config.yaml
model: "image embedding model"
dataset: "retinal OCT scans (Kermany 2017)"
train_examples: 24607
image_size: 96
crop_scale_min: 1
horizontal_flip: true
color_jitter: 0.1
cutout: 0.4
targets: ["finding"]
num_classes: 4
embedding_dim: 192
arch: "preact_resnet"
norm: "batchnorm"
activation: "prelu"
depths: [3, 3, 3]
kernel_size: 3
stem: "deep"
avg_pool_shortcut: true
widths: [64, 128, 256]
am_softmax_margin: 0.3
am_softmax_scale: 30
init: "torch_default"
residual_init: "none"
optimizer: "adamw"
lr: 0.0034
beta1: 0.95
beta2: 0.95
eps: 1e-08
grad_clip: 1.0
magnitude_pruning: 0.7
steps: 10500
batch_size: 192
epochs: 81.9
lr_schedule: "cosine"
final_lr_fraction: 0.1
warmup_steps: 520
weight_decay: 0.05
Rows from block 5, named by matrix and row number. Rows with one number belong to one channel. Each number is 500 + 25 x the weight over its row's rms, rounded and kept within 0 to 999. All counts start at 0. Numbers have three digits each. After the name is the row's rms in percent of the matrix's.
# convs0: first 3x3 conv (model.blocks.5.convs.0.weight, 128x128x3x3), inputs 110-120, a 3x3 kernel for each
# convs1: second 3x3 conv (model.blocks.5.convs.1.weight, 128x128x3x3, transposed), outputs 110-120, a 3x3 kernel for each
convs0.5 095:500541500500500500500500448500500500500500500500500500500500500500500500500500500500500500500500500539546551500500500500500500473500473500500475500500500531500500500500500535500500500500500450500464448500500500500500500500500539553555592601598455500478457500500500500500500500500500500500500500500
convs1.5 100:500500500500500548500537551500532500500500500500500500466500500500500500500526538500500526500500500402395426500500547500500582500542562500500554500500500476500500500500500500500500500526533500500500500500500408422415525523534545545560500500500462500540500530576410445480479462500481460489498481465
convs0.6 101:500500536500500500500500500541561568500500545549559565438442445451464500470500500500500500500500500451439439500500500500500500500500500500500500500500500500500500569569574500500500557500557466500500475500488448463459500531534500500500468457445500500500483500500467470456500500500500500500500500500
convs1.6 099:500499483500500500500500500500500500500486485500488500500500500500500500528549500527500500536541500500500484500463462500500500500500500552542535517516528459500500500500500500500477453500477500500500500500500500500500500500500500500500457470475500560500500500500500500500500503483500500500500500500
convs0.7 097:528538500500500437500476434500500468500500500500500429500500500500500453500500500470500489500560563500539537500500500500500446500500438500500500500500500500500500538500500500500458500500465500500500486476493500500500500500500540533500500500500500529500500500453500476454525500500500500500446462451
convs1.7 103:464500500469500531500500500520535553538544538500500500429500442459513500500500478500500500500500528463458469500500500500500545489500500500500500500500500446451440500500500500500500500500500500500500539540542500500500500500500500500500500500500478500500468453500444418457500500500480500500473500461
convs0.8 104:500500500500500500500500500500500500442460463430426418500500500500500500533529500529523500500500500500500500500500500500500500500522500451500474500500500500500500500500500500500500500500500500500500500500500500500500500500527500468481459449464500500500500500500517518510500500500500500500500500500
convs1.8 092:500500500500500526500500500500464500500473472526500500500500500449445469401396446500500500500500500500534523500500500500500500500500500500500500500500500500500500500500500500500500500500520500500453500500500548500500500500500500500453549535500500500500500500500500500500470500500500500500531538500
convs0.9 090:500524459500532500500527500514500500500500500500500500500500500520500471539500500500500500530500442500500459525500500500500500500500500500500500500500500500500500500500415568500460569500481500500500500500500500500500500500500500500500500500500501522529500500500500500500537500460500500500500500500
convs1.9 106:500517500500500500500500500500471471500466484500449482500500500462500500476500465500513500500500500500500500500500500500500500500473500500500500500469472500500479500500471500500474527500486500500548500500500481500477500500500422500500430500500403460500423439500465408500500500500500458469402434446
convs0.10 097:446500466500500500500500500500500500471487500435431434526523500500500500532500500560549544500500500500500500500500500500500500500500500500500500500500500500500500500500500500500500500500500500500500500500500500500500500500500500456461469462458500500500500500500500500500500500500500500500500500500
convs1.10 089:500500500500500500500500500500500500500460453540521500500500500466500500413419445500500500500500500500500535433426500460444500500449445500500465500500500500500500500500500500500500500500500500500500500500500536547500540543500500526500538548554500500500500500477500500500500500500500500500536533538
convs0.11 110:500523545500500500500500500500469500471460464557573548458428436500500500500500500500500500500500500500500500500500500500500500500500500500500500500500500500525516500500500542500500531536500453449461500500500500500500500500530465448452500500500429436500500500500500500500500500500500500500500500500
convs1.11 112:500500451477500463468500459500527536500500500500500500555500500539534500519524500500500500522514500500500500422448463467500500500500500500500500557500500519500500500500500500500500466469457500500500512520531460500500541500500509500500464500465500500500500500500439500500500500488500500500500500500
convs0.12 111:500512535459500500500500500500500500500500500536551545460448500500500500500500500500500500500500500439445459500500532500527537500500500500500500500500500500500500500500551500500500533532528453444450469474471467465465500531529457500442500500500458500500471500500464465500500500500500500500500500500
convs1.12 110:472500459500500482500500500500500500500500500500500500500500500500500500533500500500500500500500500500500500431458460463469472465500500551531500549539534500500500500500500500500485435452459500500500500500500456500500500500500500500500469485475500500500500500500423450443500500493538538535500500500
convs0.13 099:500500500500500500500500500500500500500500500425418447500458452500466464500458500500500500500500500500500500500466468500489500500495500500500500500500500500500500500500412500500420500500441500450431500473444490480500462438442500439455451440472500470425500484456500477479500500500500500458530500500
convs1.13 067:500500420500574500500596500500581572575500500587500500441500406438500391500500456500500500500500500500500500500500500500500500500500500500554500500500500500500500500500500500500431500500500500500500500500500500500500500500500500500500500500500500423500424445500413500500500500477500462454500443465
convs0.14 111:500519525437500500500500500500500500500500500562581556471457451500500500500500500500500500479500500437457453500500500500500530500500500500500500500500500500500500500530542500500500500500518442451472500500500463458470500527521451500500500500500460500500500500500465467500530500500531537527500500500
convs1.14 119:476500462480500500467500500500500500500491500500500500500565500500536500500551500500500500500500500500500500433448458500470474500500500536500500543526500500500500500500500500500486444463452500500500510522530500500500561500500500500500458486476500537532500500528447500500500500500536538523500513507
convs0.15 112:500528500500500500500500500500500500500500500500500489500500500500500500516500500524500500500531500500533534500500500500500500500500500500500500500500522523500513531500500500500500500500500500500557500500500500500500500500533540530535500500500500500500500502510500500509500530500500541500500500500
convs1.15 085:500500500500500528500500531500500500500500500500500500432435441426414425420443466500500500500500500500500500500500500500500500500500500471500500500500500500500500500500500500500500500500500536500500500500469500500500500500500500500500539533500500500500500500500500500500500500500500500500500500500
convs0.16 098:500500500500500500591554500463500500500473482500500500500500500489493491500500500500500500500500500500500500500500500500490460542500500500500500500500500500500500500500500500500500545542500448473449476500500500500500500500500500481500500500500459446456466445449500500500500500500460478500500500500
convs1.16 117:463450469500454500500500500541549549500471469500500500500500500500500500500500500469471500500500500500500549471459500500500500500500500476500500500500500473463462500500520500500500500500500500500500500500500469500500500500500510500500500500500475459500500500500500500500472462455500500479500500500
convs0.17 098:500500500500500500581546500450500500500500500570559547475453500464444458475464500500500500500500500500500500500500500500483452500500500500500500500500500500500500500500500500500500546542500473500469454500469500500500500500500500457464500500500464450438453454428457468448500500544461468500500500500
convs1.17 118:439443471459448479500467467551562552466466474473475466500500500500500500500500500462500473500500500500500500500466500500500488500500500465472500500500500475457465528538537500500500500500500500486500500500533451500500500500500511500500500500500461454500500500500458500500477446435464460458500500500
convs0.18 101:500500477500500500500500500500500500449465500425427432528500500500500500549500500549500500500500500500500500500500500500500500500500500500500500500500500500500500500500500500500467500500500500500500500500500500500500500500536500464480465458458500500500500500500500500500500500453500500500500500500
convs1.18 088:500500500500500500500500500500500500500500463553525500500500500463453500410420436500500500500500500500500539437429500474455500500452460500500451500500500500500500500500500500500500500500500500500500500500500541551500532535524500500500500541541500500500500500500500500500500500500500500500527535545
convs0.19 104:500500500500500500500476500500542570500526535500555557538500500500500464462451485500500500500500500500500500500500500500455500500500500500500502500500561500500555500500500544500500500500479500500500500500571483500500500500558500500500500500500500500500500500500480500500500500555500500588500581575
convs1.19 095:500500500455479431451501466500500500500500500500500500481483417500500500500500500500500500500500500518524522500500500500500500500500500500529542500500500500500500500500500500500500500500480529500500500500500500557500500500500463500500464458500476500500500500500500500500500500500500500500500500500
convs0.20 108:500500500500500500500500521500500500531543542527536532500500476500434500526500508500469500453453500464447453500500500500500500500510537500500500500500500500500500537530524559563533500500500500500500500500512523521500500500500500500500500500500500475466500500500535536548500500500526500500533529525
convs1.20 104:500500500457472500500500500544557557521532526531500500500555481500500459500500500500500500500520530537532500500512512500520500500500500436427441439410436455420430547500500500500500529536500500513537534535500500500500500500500500500500500515500512500500500500500500500500500500500500500500472466453
convs0.21 099:559500554500466500565500500535554556500500500567500552500474500490469469472500500500500500500500500500500500500500500500500489500500480500500500500500500500500500500500547500500500571555535455500448459492453500500474500500500500465500500500500464463500436449453442454450500500500500500500500500500
convs1.21 113:463456482500444477500500500500500500500486476500485465500500500500500500500500500500500500524500500500500500500500500500500474500500464500500500500500500448443444500500500500500500457457451500500500500500500457466471500500500500500500469466469500500500500500500445416418490462439468465466500500500
convs0.22 099:500475500500500500500500561500500500500500500500500500500500469500500500500500500577554500500495483500488500500500500500500500500500500500500500500500500500500500500500500500500500500500565500551569500500543500500500468500500447477487439476471500500500500500500500456465463483500500500500500500576
convs1.22 107:551500483500500500500500554500500500500500500500500500496500473500500500564500551500500523500522537500500500500500448500500500500500500548560563500544547556551551500454449442444469500500500500500500500500500500500500548537536557552547503507525500487500443500500500500500500500500500500500500500500
convs0.23 100:500500500474500500466500500551579552537561552500500500500439500500500500500500500468468500500469470464437450500500563500500552500500520500500463500500500550557500550500500500500500500500500500500500500500500500500500500500500500500500500500500500480500500500500500500500500500500560541531556540500
convs1.23 110:500500500500500500445500454500500500556540500538543526500545500500524500495500444500500500500500514500500500500528540500533527468500500435447432427403429410395409500500500500500486493500491500500500500500500500500544543526500500529500500500500500500500500500500437443464500500500500500500500454500
convs0.24 100:500500500549552536522500500500500500470500464500500448536532500500500500500500500500500500447446434500500500500500500500500500539500500500500500500500500500500468500500500547527500500500500500500500500500500500500500446500461453446454500500500523500500500500500500500500472500457552500500530521500
convs1.24 109:500500500538537500449500500500500500500500500460477500449500436471500440500526500500500500500500500500500500500500500500482500456464462500518500500500500500500500500500500500500500500500457500500500500500500423473447460500500500500535500500500500481534484452500474437459500500500500500500500490481
convs0.25 099:500500500500500500500500500500500500500500500500449452539528500500500500556500500532500500500500500500500500500500500500500500533534536500500500500500500500500500500500500516500500500500500500500537500500500500500500523500541500500500500459460500500500500500500500500512500500500500500500500500500
convs1.25 087:500500500500500500500500529500500500500459459524500500500500500500444500412422433500500500500500500500534542443450500459464500470451458500500463500500500500500500500500500500500500500500500500500500500500500546551500500500500500500500500525500500500500500500500500500500500500500500500500545538550
convs0.26 099:500500500500520500500500474500527500465491500500500500500540542500500500451500500500500528500488492500500500500500500500500500469500500500500500443500407438500500475500500500500500500500500500538500500500500462456500500500500500500488500500500500524500466500500461500500500500500500500500500500500
convs1.26 105:500500500500500500470500500500500500500500500455466461455500431500500500500546500500500530500500500500500531500500574500500500461474500500500533486494500500500500500500500474500500467500500500500500500500500500460433500500500500500500500500469471500500470500474451462463500500500440445423428428403
convs0.27 100:500500482500534500500500500500524500500500500500500440500500500500500500500500459540543500543555500500530500500500500500500456500500449500500500500500500500500500548500451500500452500500468500500500500500500500500500500500500500500500500500500500500500500500500500500463500523458500500443500500429
convs1.27 103:420500500437500500461500500500500500500466479471434443450500500500507500500500500500528500500500548500500519428500500444500500458500500500500500500500500500500500500500500500500479500500500500500500526553500500500500529500500500529514500500500500500500500500523500464500500500500500447500500500500
convs0.28 102:500500500500500500500500500500531549500500522515530544500500500500438434500473500500500500500500500500500500500500500500500500500500500500500500500500509500500520538500500539500500546500500500500500428446500441471500500500500500500500500500500500500500500500500460466500500474500500500500500582594
convs1.28 099:500500489500500453464475450500500500500500500500500500469431382500500450500500500500500474500500500500500500500500500531500529500500500518524539500500500500469500500525500500500500500500500500500500500500500500500500500500500463500500467479500500500500500500500500500494500500500500500500500500500
convs0.29 099:500500500500549523541547524500525500500500500500500453472473500500500500500500500533500500500500500500500500500500457500500500500500457500447500500500500500500500500467437463500500500500500500500500500500500500500500470451500500500500453482481427449500500500500500500500500532500500500500500500500
convs1.29 104:500500445500500472500500463440422411462458468454450453500500500500500500500500446551500549500500500500500536500500488500500500500500500500543530500520500500500500500483480500475469500500473500587532500559500500526500500500500500500438500500500500527500548500500500500500500461437500500500500500500
convs0.30 096:455500434500500468500500500548538500500500500464500446448500429530500450550500451555540500553535500500500500500500474500500465500500456500452456500476500500457500500500417500500456500500451451448500500500500500500500500500500500500480458500479467458455500500468500500445555516500535500474500500500
convs1.30 085:500535500433500500500500500500500500500500500544500500479500500453500500466500423500500500500500541500500581426500500462500500423464454500500500500500500500500500500500500500500500500500500500568550500500500500500500570534500500500500500544563440462431467481449421418447500461500500500500404500500
convs0.31 109:500500500500500500500500500500500500500500500500500500500500500500500500500500500470477460500500500500500500500536500500500500500500500500500500500500500500500500500534500500542500500500500500500500508500500500500519500500500544551551536533541500500500500500500500500500500500500500500500500500500
convs1.31 094:500500540500500547500500538575577555543545518500526515500500500500500500500500500500500500500500500500500500500569603537564591561584612500500500500500500500500500500500500500500454500500500500534500500535536500500500542500500557555537559558542500500527500500555460465500500500500500454471500484477
convs0.32 097:500500500500521500463500468447450449471480476500500500500551500483500500500530500500500500500500500500500526500500500500500500500500474500500500442437428454448450500500500528500500525500500500500500500500500500472500500472460467472476500500500500538500457500461500500500484500500500500500500500500
convs1.32 105:435500500500500500500500500500500500500500500470482468500500500500500447500500500500500500428423455427439486500500536500500553453471500500474500454458500451461468463500500456500500466500517500500500500500500463432407500500500500500500448500449419500539428500500378422443500500500500500469474459420
convs0.33 096:500554599500500580468500500500500500455455500500466500500500500500450500474440454500500500500500479500500474527534563500500500500500500500500500500500500500500500558580575526500549522500500500500500446426442460447450534500500500500500433459500500500553500500500467451500500474478500448477500500500
convs1.33 092:483500500439500500433500500500500500500500500500500500465500437500532461500500500500500454500500500500500500500540500500500500500500500500500500500500500500500451500500500500500500500500500500500500514500500500500500500500465500500459500500500500500500500500500500500500500500500500500500546500500
convs0.34 106:500548500500500500544534500500500500458459464500500500453447462500500500500500500500500500500500500500500500500546500500500500500500500500500500500500500500500532500532539500500500543544500437448449500500500500500500500500500467500500500500500448500500482500500500500500500500500500500500500500500
convs1.34 109:439500473433500467451500500500500537500500500500500500500500500500500500500500500500500528500500500500500500441455478500500500465456500500500500500500500460464459500500500500500500428454448500473500500500500500500500500500500500500500500500500453500500473500550410414441500501474500500500500500500
convs0.35 097:500500558500500500500500500500500532470500500500500500500500500500438427462451464500500500500500500500500500556500500500500500500500500500500500500500500500500500551500500500500500500500500500500500458443452424437450500500500500500547465476483500500534500500500436427423470479500452438473500500500
convs1.35 071:500500500496487500472500500500500500500500500500500500428428392500500500500500500500500473500500500500500500547500500500500562500500500500500500500500500500500500500500500500500500500500500500500500535500500500500500500500500500500500500500500500450500500500500500500500500500457500476461554500500
convs0.36 099:500500500500537500500500500528531500500500500500500500500538500500500500500500460517527500500534500500525500500500467500500475473477463500451450500425440458458500500500414500500461500500479500500500500474500500451500451447469500500500528526500500500500463500463500500460500500459500500484500500462
convs1.36 103:449500500458500500500541500500464457500500500500489500500505500500500500529535528528520500500500500500500500470500500472500500443500500500500500500500500500500471500500490500500500500500472500552544545561560500500473500500520500500500500500500500500500500500500440435436500461479459450500463439471
convs0.37 092:500500500500500500500500500500500500500562539500500500500500458500500528500500500544581596500531551500500500500500455500500454500500500560500547550559542500500500500500454500500467500500500500500500538500500500500500528500500500500500500500500500500500500500500500500500500500500500500500500500500
convs1.37 111:473465431500500484500500535449435437500500500483481492500500500500500500500500461518500500531539527500520500500465450500472472500483500500500500500500500500500500500476500500453500500450500500500500500500500500500500450452451500500500537500500500500500500500500500546548459454455458478500463500500
convs0.38 087:500500500500500500500500552500500500500500500500500500500532500500500500500500500500538547500500500500500500500500535500500500500500500500500500557500500562500500500500500500500500500500500500500500500500500476458500500500500429456500445500500500500500500500520500500500532500500500500500500433500
convs1.38 096:500500500500500500500528566500500500500461500540532560500500500500500500429423432500500500500500500500500500500500500500500500500500500443427448500500500500500470467500500500500500500500500500434441522500455527500500500539500500469500500500500500500500500500500500469473500458500500500500500500500
convs0.39 097:500500500500524500532542534500500500522500500500500500500453421500500456500500500500500463500465500500500500500500500500500500500500514500500500500500500500500500500500500500500500500500500500500500484500500444500464440450443443465500429451446500500500500500500500500500437450500500500529500500554
convs1.39 105:500500468500500500500500500500500500500500500500500500453500470500500500500500500531538538541538543463500457500464438500433414500500500570572566533551557540546559483472467500464463500500500500500500500500500500500500500500500548542545516500500500500493500500500500500500500500500500500500483500500
convs0.40 089:373500500393525531428541559500500500500500500483500489461500500442521500438534500473500500500500548500500500500534500500530538500520500500500500500500500500500500467500500500500500500581556500500500500500500500500500500500500500500500500500500500500500500500500500500500500500552500500558500500543
convs1.40 103:444544500445544572454500580476472456472472500463457457500526543502515536512500500500500541500527526500500517463500500478500500467500500500500500485476500500477500473500500485500500489500544500500487500500500500500500500522500500519500500510500450500500443500500439500500564487500547500500500500500
convs0.41 085:391520527379500500393500500500500500500500500500592591500500500475500500500500500456500500450500500500500500500532500500523500500500500500543500500547500500500500500500500500500500500561500500500500500500500500500500500500500500500500500500500500500500500500500461500500500550581562556594500500500
convs1.41 118:450540500436536500440520500475500455500500500488500500510524500500519500500500500508526520500524500500500500455508500427507500412500500469460500472460500480464449500533532484533500461500500500500500500500500500500500500537522500500500500500500444500500431500500441500500556500500556500500562500500
convs0.42 098:500500500500500500500500500488469450500500500500500500472441419500500500500439500539538541500521523500500500461500449468469465460500500500500500551542500500500500500500500500500500500500500500500500500500500500500500520500500500500500472500500463500500500500500500471500500500500500500456500443439
convs1.42 079:456467483500475500500500531500500475553500500500500500445429417463470426500500500500500500500500500500500500500500500500500500500500500500500500500500500500500500500462500500463500500500500500500500500500500500500500458477464500543539538547556500500500500500500526525552500500500500500500500488454
convs0.43 089:455500500484500567500555568528527500500500500422430455441500500413500500500546514475500561500500551500484500467500500500500500500540548500500500500500500500500500500500500500500500500537500500443500500500500500500500500500500500500519461500500439500500473500500500500500484500521500500555558500538
convs1.43 101:460500576440500573435500575500500500461479500449476484500500500500500500500500473500527500527560537524555500500500500500500500500500500500500500463466500500472500479500500469500529500500543500500463500500473500500469500516520500500500500500430442500500451500500500500500456430500500500541500500500
convs0.44 105:500467433500500500476485500517544548522549557548549560500500471500500500500500500468500469443453446500500500500500500500500545500500529500500500533500500536547500500546535500549500500500500500500500500500500500529500462500451500500500500500500500470472500500500500538538553500500500500500549554544
convs1.44 085:500500500500500500500500500588598592544551529500500500500549500500500472500500500466458500500500500537562538550577592551574568545546544437451500416403447445439452500500500500500500500500500551563592537542564500500500500500500500500500533500500532516519500500500458468500500500500500500500500494469
convs0.45 102:500500500500500500500500500500500500500457500462438451500500436443415448500444461500500500500500500500449434500500500500500500500500500500500500500500500500500500500553500530547500500538500500479487500446473451443472500500500500500500446456463500489481500480463500483500500500453562500500500500500
convs1.45 085:500500500500500500440500500500500500500500500500500500466500445500516436500540500500500468500500500500500459500500500500500500500500500528500500500500500450443443500500458500500454500500481500500476500500500500500500552531500500500500541500500500466500500465500459437500500500500500500500500500500
convs0.46 100:500500477500500500500500500500500500461480500424419424500500500500500500538500500561556546530500500500500500500500500500500500500500500500500468500500464500500500500500500500500474500500470500500500500500500500500500500500500500500500465447436500500500500500500500500500500500500500500500500500500
convs1.46 088:500500500500500500500500500500500500500463457500500500500500500436431450421427500500500500500500500500500529440431500473457500500500500500500500500500500500500500500500500500500500500500500500500500500500500500500500540533522500500500547548545500467449500500484548500500500500500500500500550546559
convs0.47 107:485472500500500500459500500500500500500455500456450460500500500500500500500500500455463467500500500500500451536500500515510500500500500528500500500500500521500500500500500500500500500500500568545500500500500500469500500500500500500500500500500554500500537500500500500500500500500500500500500500500
convs1.47 117:500500500500500500500500500500500500558539538561552537500500500530531500500547500516500500500500500500500500500500473500500500500500500500500500500500500429453500472478456500500477500500467500500500500500500500500500547527500535500500500500500527500500500500500436427500500500500500500500500500500
convs0.48 108:500500500500500500500500500500500500538536536534545550500500500500500500500500500500500500464466500460449449500500500500500500500500521500500500500500470533500500538530525545540514500500500500470475524518520517522500500500500500500500500500500500471456500500500539526538500500500500500500521500516
convs1.48 120:500500500500500458500500500528540533520523519500500500562578500554556485500531500500500500500500531500500500508522515500513500500500500451457472429417426455440430500500500500500500500500500518535548529538542500500500500500500500500500500500500523516500500500500442500500546500500500500500485465446
convs0.49 099:500500527500500547431470500552577579575603604587612607533537500500500500450480500531500500500500500500500500500500500451500500482488472500500500500500550500500559500500500500500500500487500500500524500500500464487487500549555500500500500500500500500500500500500477489500500500500500500545500500500
convs1.49 101:554500500500470500467479500500486468500500500476467471430453438500500500500500500500500500500500500500500500500500500500500500500500500545536552500500500500500500500500500500500500500500484500500500500500500500500500458463500459469484446456500500450500500458500500500500500500500460452459500486500
convs0.50 108:500536540500500500500500500500500500500500500500500476443435450474500500500500500451461474500500500469482500500500500500532533500500500500500500500476480500500500500547554500500500529500500461454500454441500465470500500500500500500500500500468500500500471500500460500500500500476547500500500500500
convs1.50 110:457500500438500500409500500500500500500500500500500500500500500500544500500538467500500500500500500500500500434500478500500500419500452546500500500500500500500500500500500470500474455500472515500500500500500500479500528540500500500500500500500500500500500500500458500500500500500525518500532515500
convs0.51 103:500541545500500500500500500500500500464461500463455473500436452500500475464451454500500500500500500500473459500530500500500500500500500500500500500500500500473467554569553500500500500551500500500500475444473464442468500500500500500500449461443500500500500500500470487500500456455500470463500500500
convs1.51 087:500500500457500500417500500500500500500500500500500500459500440500552449500550500500500468500500500500500500500500500500500500500500500557500500500500500500500500500500500467500478500500500500500500500500500500500500529534515500500500500536500500500500500500500445464500500500500500500500500500500
convs0.52 106:540570500500500500500500491500500500500500500500500458500500500500500500500500500452453431500500500500500500500500500470500500467500460500439434500500500500500481532540500500500484500500500416500500459469500500500500465468478500500500500529525500500500500500500500500484469500471500461500467454464
convs1.52 095:450500500500521548500500545524500500500500500500500500428500480434500444500500500500500500500500500440428466500530538475500545466500500500500500500500500480480483500500500485500500500500500500500500500500500453476455500500528500500526500500500431475547422500500435435465500500500476473474458454433
convs0.53 100:500500488542500487546500500458475480500500500500500500500500500500500500552545500500500500541500500500500500500500475500500500535536500454465460465500500500500500500500500539500500543535500438500500500500500500535567500500500500500500500500500500500500500500500500521537500500500500500500500500500
convs1.53 080:500500500500454500500500500585570556500500500500500500426420500500500500500500500429500500500500500500500500488500575500500546500500500448445500500500500500500500500500500500500500500500500500500500500500500500500500500500500500500500500500500500500500500500500500500500470463500500500500500500500
convs0.54 105:500500500500500500453438425551573587565573584559563572500500500435457500452475500500500500500500500500500500500500500500500500500500500500500500500500500500500500500500500500500500500500481500535500500500473454476473500500500500500500500500467500500500500500500459475466500467500500500500530557559
convs1.54 097:573500500500495500490500500500500486500500500500500500439444429500500500500500500500500500500500500500500500500500500500500500500500500550556570500500500500500500500500500500500500500500500500500485500500500500500500500500500473500500477500500500500500500465500500500500500500500461449452500500500
convs0.55 095:459500500500536571500559581500500500551568548500537500461500500416500500419500500483500500500500542500500551500524547442500500443500500500500500500500500500500430500500500500500500500500500500423433500416421500500500500469469500500500533522518443500500411500500424500500451500544500500523500520507
convs1.55 096:466500556500500566500500555482500500458460470485467500500500500500500500500500500518552527500543500500500500500500500500500500500500500450447500446451500446479500500500541471500500500500500551500463556500446500466429540535500533500466500500420437500500470500500426470500421431500500500500500500440
convs0.56 097:449548568500559584500572594500500532468500500500500500500500500500500500472459500500500500500475453500500466500500500500500542500500544518500500500500500500500450500500500500500500500500542500500500500500500469457500500500500451500500500500500500500500500500500459460500542500500500500500500500500
convs1.56 095:500500474440500462428500490500500500500500500500500500500500445500500500500573500500500500500500500586563552500500500461500500443500500500500500434445438500500500430460446431454441500500500500500500471473500500500500500500473500528500500500500465500500440500500443500500500500500500500500500480461
convs0.57 105:475500500500500500500500500500500500500500500466456443500500500500500500500500500541500500500500500500500500500500500500500500500500500407417428500500500500500500500500500500500500500500500443500500500500500500500500500500500500461479500500500500500500500500500526500500500561500545561500500545500
convs1.57 089:500500500500500500500438500500500500466460465500500500500500500500432456400363444500500500500500500500500500500500500500500500500449500500500500500500500500500485445500500500500500500500545500543500500500500567500500500500500500500463500500500500500500534500500500479457500500500500500500500548500
convs0.58 097:465500500500500500538532531500500500500500500500500500500461469500500500442500448500500500485484500462454500500500500500500500500500500561559566500500500469500500470455462500500500516518500500500500478440436458438448482500500434417443480456500546500500500500500459464473500500500466500500500500500
convs1.58 093:500500470500480500500457500567557551548538500500500500449457461425438445500527500515500500500512500500500500500500500500500500500500500500500540500500500572577578500500500500500500500500500500500500500500500438458464500500500532521500552530519440435425438436469500500500500500500500500500500439458
convs0.59 101:500500500500500500500500500463470469500500500500500500500500500500500500536515500533532500532522500500500500500500500500500500545543500500500500500500500500500500518500500500500500500500500500500557500500537500500541500520537524530542500500500500500500514526500526530527500500500500500500500500545
convs1.59 095:500500500500500500500500500520500500514500500500500500429423500425429460500500500465500500500500500500500500500500500500500500500500500500500500500500500500500500500500500500500500500500500500500500500500500500500500500500462500500500531534530500468459500500500500500539500500500500500500500500500
convs0.60 083:500500454519500500500500500500500439500500500500500447500500500541500500554500500544500500566500476561500482544500500526500500500500500500500500500500500500500500561500404576500408572500458527500500500500500500500500500500500500500500500500500534542500500500500500500500543500500500500500500500500
convs1.60 114:500500500500500500500500500500500500549492500535459467500500467500500460500500469500518500500500500500500500468429500500440500500439500459468476500468472500500481500500476500500479539500500441500536441500500446500475500500500437500500430500500416458500429447500444420500543482470500444455402445461
convs0.61 103:500500500441436462500465500500500500500500500534531526485463478500500500500500500446450500500536538500500500500500500500500500500500500452500500500500500500500500500500500500500500480500500500500500473500500500500500500500500508520500500539500500475500450465500500500500475480500500543536539553537
convs1.61 101:500465500471500500500500500500500500500500500539532500500500500430500419493500466500500500500500500500500500500500500500500500500464500500500500500500500456454500500500500500448500453456500477500500500500500500500500500555500500500500480500500500500500500474500390391404500500499500500500453455440
convs0.62 108:500500500500500500500500500500500500500518500529537500500500500464500462500500500471500500500500500500500500500500500500500500500500500473478479500500500552500500500500500545535500500528500436447452500500500500522500472500500500500500550550530500500500500500500500552500473484487500500500518500500
convs1.62 086:464500550500500539500500530561575550500527500500500500500500500463500454500517500500500500465500500431432500500533567500532592500500500500500500500483500500477466500426405500500500517525530500538538500500500440457472500500500560565549500500500500500563460500547379419454500478500500496500466460421
convs0.63 104:500500500500500462500500500500500500500500500500500434475500457500500454500500459522529532535541542541546538500500500450468465424447458500500500500500500500466477500500464500500456481479476500500500500500500500500500541539544532525500500500500500500462500500500500500500500500500500500421500500500
convs1.63 089:451449500458500500500553559500500500500500500500500500431443428500500500500500500500500500500500500500500500500500500500500536500500555500500500500500500500500500468457500500428427500500469500500500500500500500500500500500500539549558563579585500500500500500560500500500500500500500468500466447456
convs0.64 107:500534557500500559500500538500500500465500500457455500456500500448430465478465500500500500500500500500500483500500527500500500500500500500500500500465500470456458552535500544500500500500500500500500466442500462455470500500500500500500461481500500500500500500500486500500500500500500477478500500500
convs1.64 100:478500500435500500399500473500500500500500500500500500500500460527549500500541500500467454500500500500500455450500500500500500500500500500500500500500500500500500469500500460500479500500500500500484500500500500500500500500500500500500500500500500500500500500500500500500500500500500500500562500500
convs0.65 091:500500448500500500500500500500500500500500459449453425500500500523500500532500500575584577500530500500500500500500500500500500500500500500500500500500500500500500500500500500500500500500469500446462500500500500500500500500500500500500434456500500500500500500500500500500500500399500500451500500500
convs1.65 094:457500467500500500500500500500500500500464500500500500500500500437453464500500500500500500500500553500525548447500500471500500500500500500500500500500500500500500500465500500500500500500514500542500500557500500500500545500500533500500541535500500500500500500470500500500500449500500500500500500532
convs0.66 102:500500523446500500435500500520548539514537536500500500500442500500500500500526500471500500500500500500453459500500554500554568500519500500500500500500500549554536544548530500500500500500500500500500500500500513500500500500500500500500544500500500500500500500556500524500500461500527516500543521500
convs1.66 128:500500500472487481470500500500500500542535532545546547500500500465500500466486444500500500530527522500517500472500500500500518474500500500500475500500484450451444500500500500478500458478500505520516519531500499500500500525521500500500500500500469500500500500500422435443500500500517500500500461459
convs0.67 098:500500469500500500500500500500500500500500477443437428533500500500500500530500500500500500500500500500500500500500500500500500500500500500478461500500500500500500500500500500500465500500500500500500500500500500500500500500500500457438500463452500500500500500500500500500500500500500500500500500500
convs1.67 081:500500500500500500500500500500500500500464459500500500500500500500500500417411441500500500500500500500500527427423500454428500500457450500434448500500500500500500500500500500500500500500500500500500500500500500500500553545500525530518500520534500500500500500500500500500500500500500500500564553559
convs0.68 080:422500500500521566500537577500500552500554500500500500500500500447500500434500500470500500454477500500500500500500500500500500500500500500500500500500500500500500500500500500543500500588500500500500500500500500500500500500500500500500500500500500500500500500500500500500500500574500549586539500532
convs1.68 113:467500536476500558500500549477441452446433469441439478524500500500500500500500500500522500510534523526522529500500500467500500466500500495476500474441500488478500492500500464500500467500500527500465500500455500456436500523500500500467500453442500500500475440500439455500500500539500500500500500500
convs0.69 108:537500539500500500500500500500500500500500500553559552457411426500500500500500500500500500472500500474500500500500500500500500500500500500500500500500500500500524500500500500500500543528500465463432500500500500500500500528500500459459500500500424414433500500500500500500500500500500500500500500500
convs1.69 109:462459443500468457500500500500500521500500500500500500500566500500500500500500500500525500526517500500500500461452475500500500500500500500500500541500500463463470500500500500500500462465463500500500500531546447455456500500500500500500472490477500500500500500500433433442500482460500500500500511500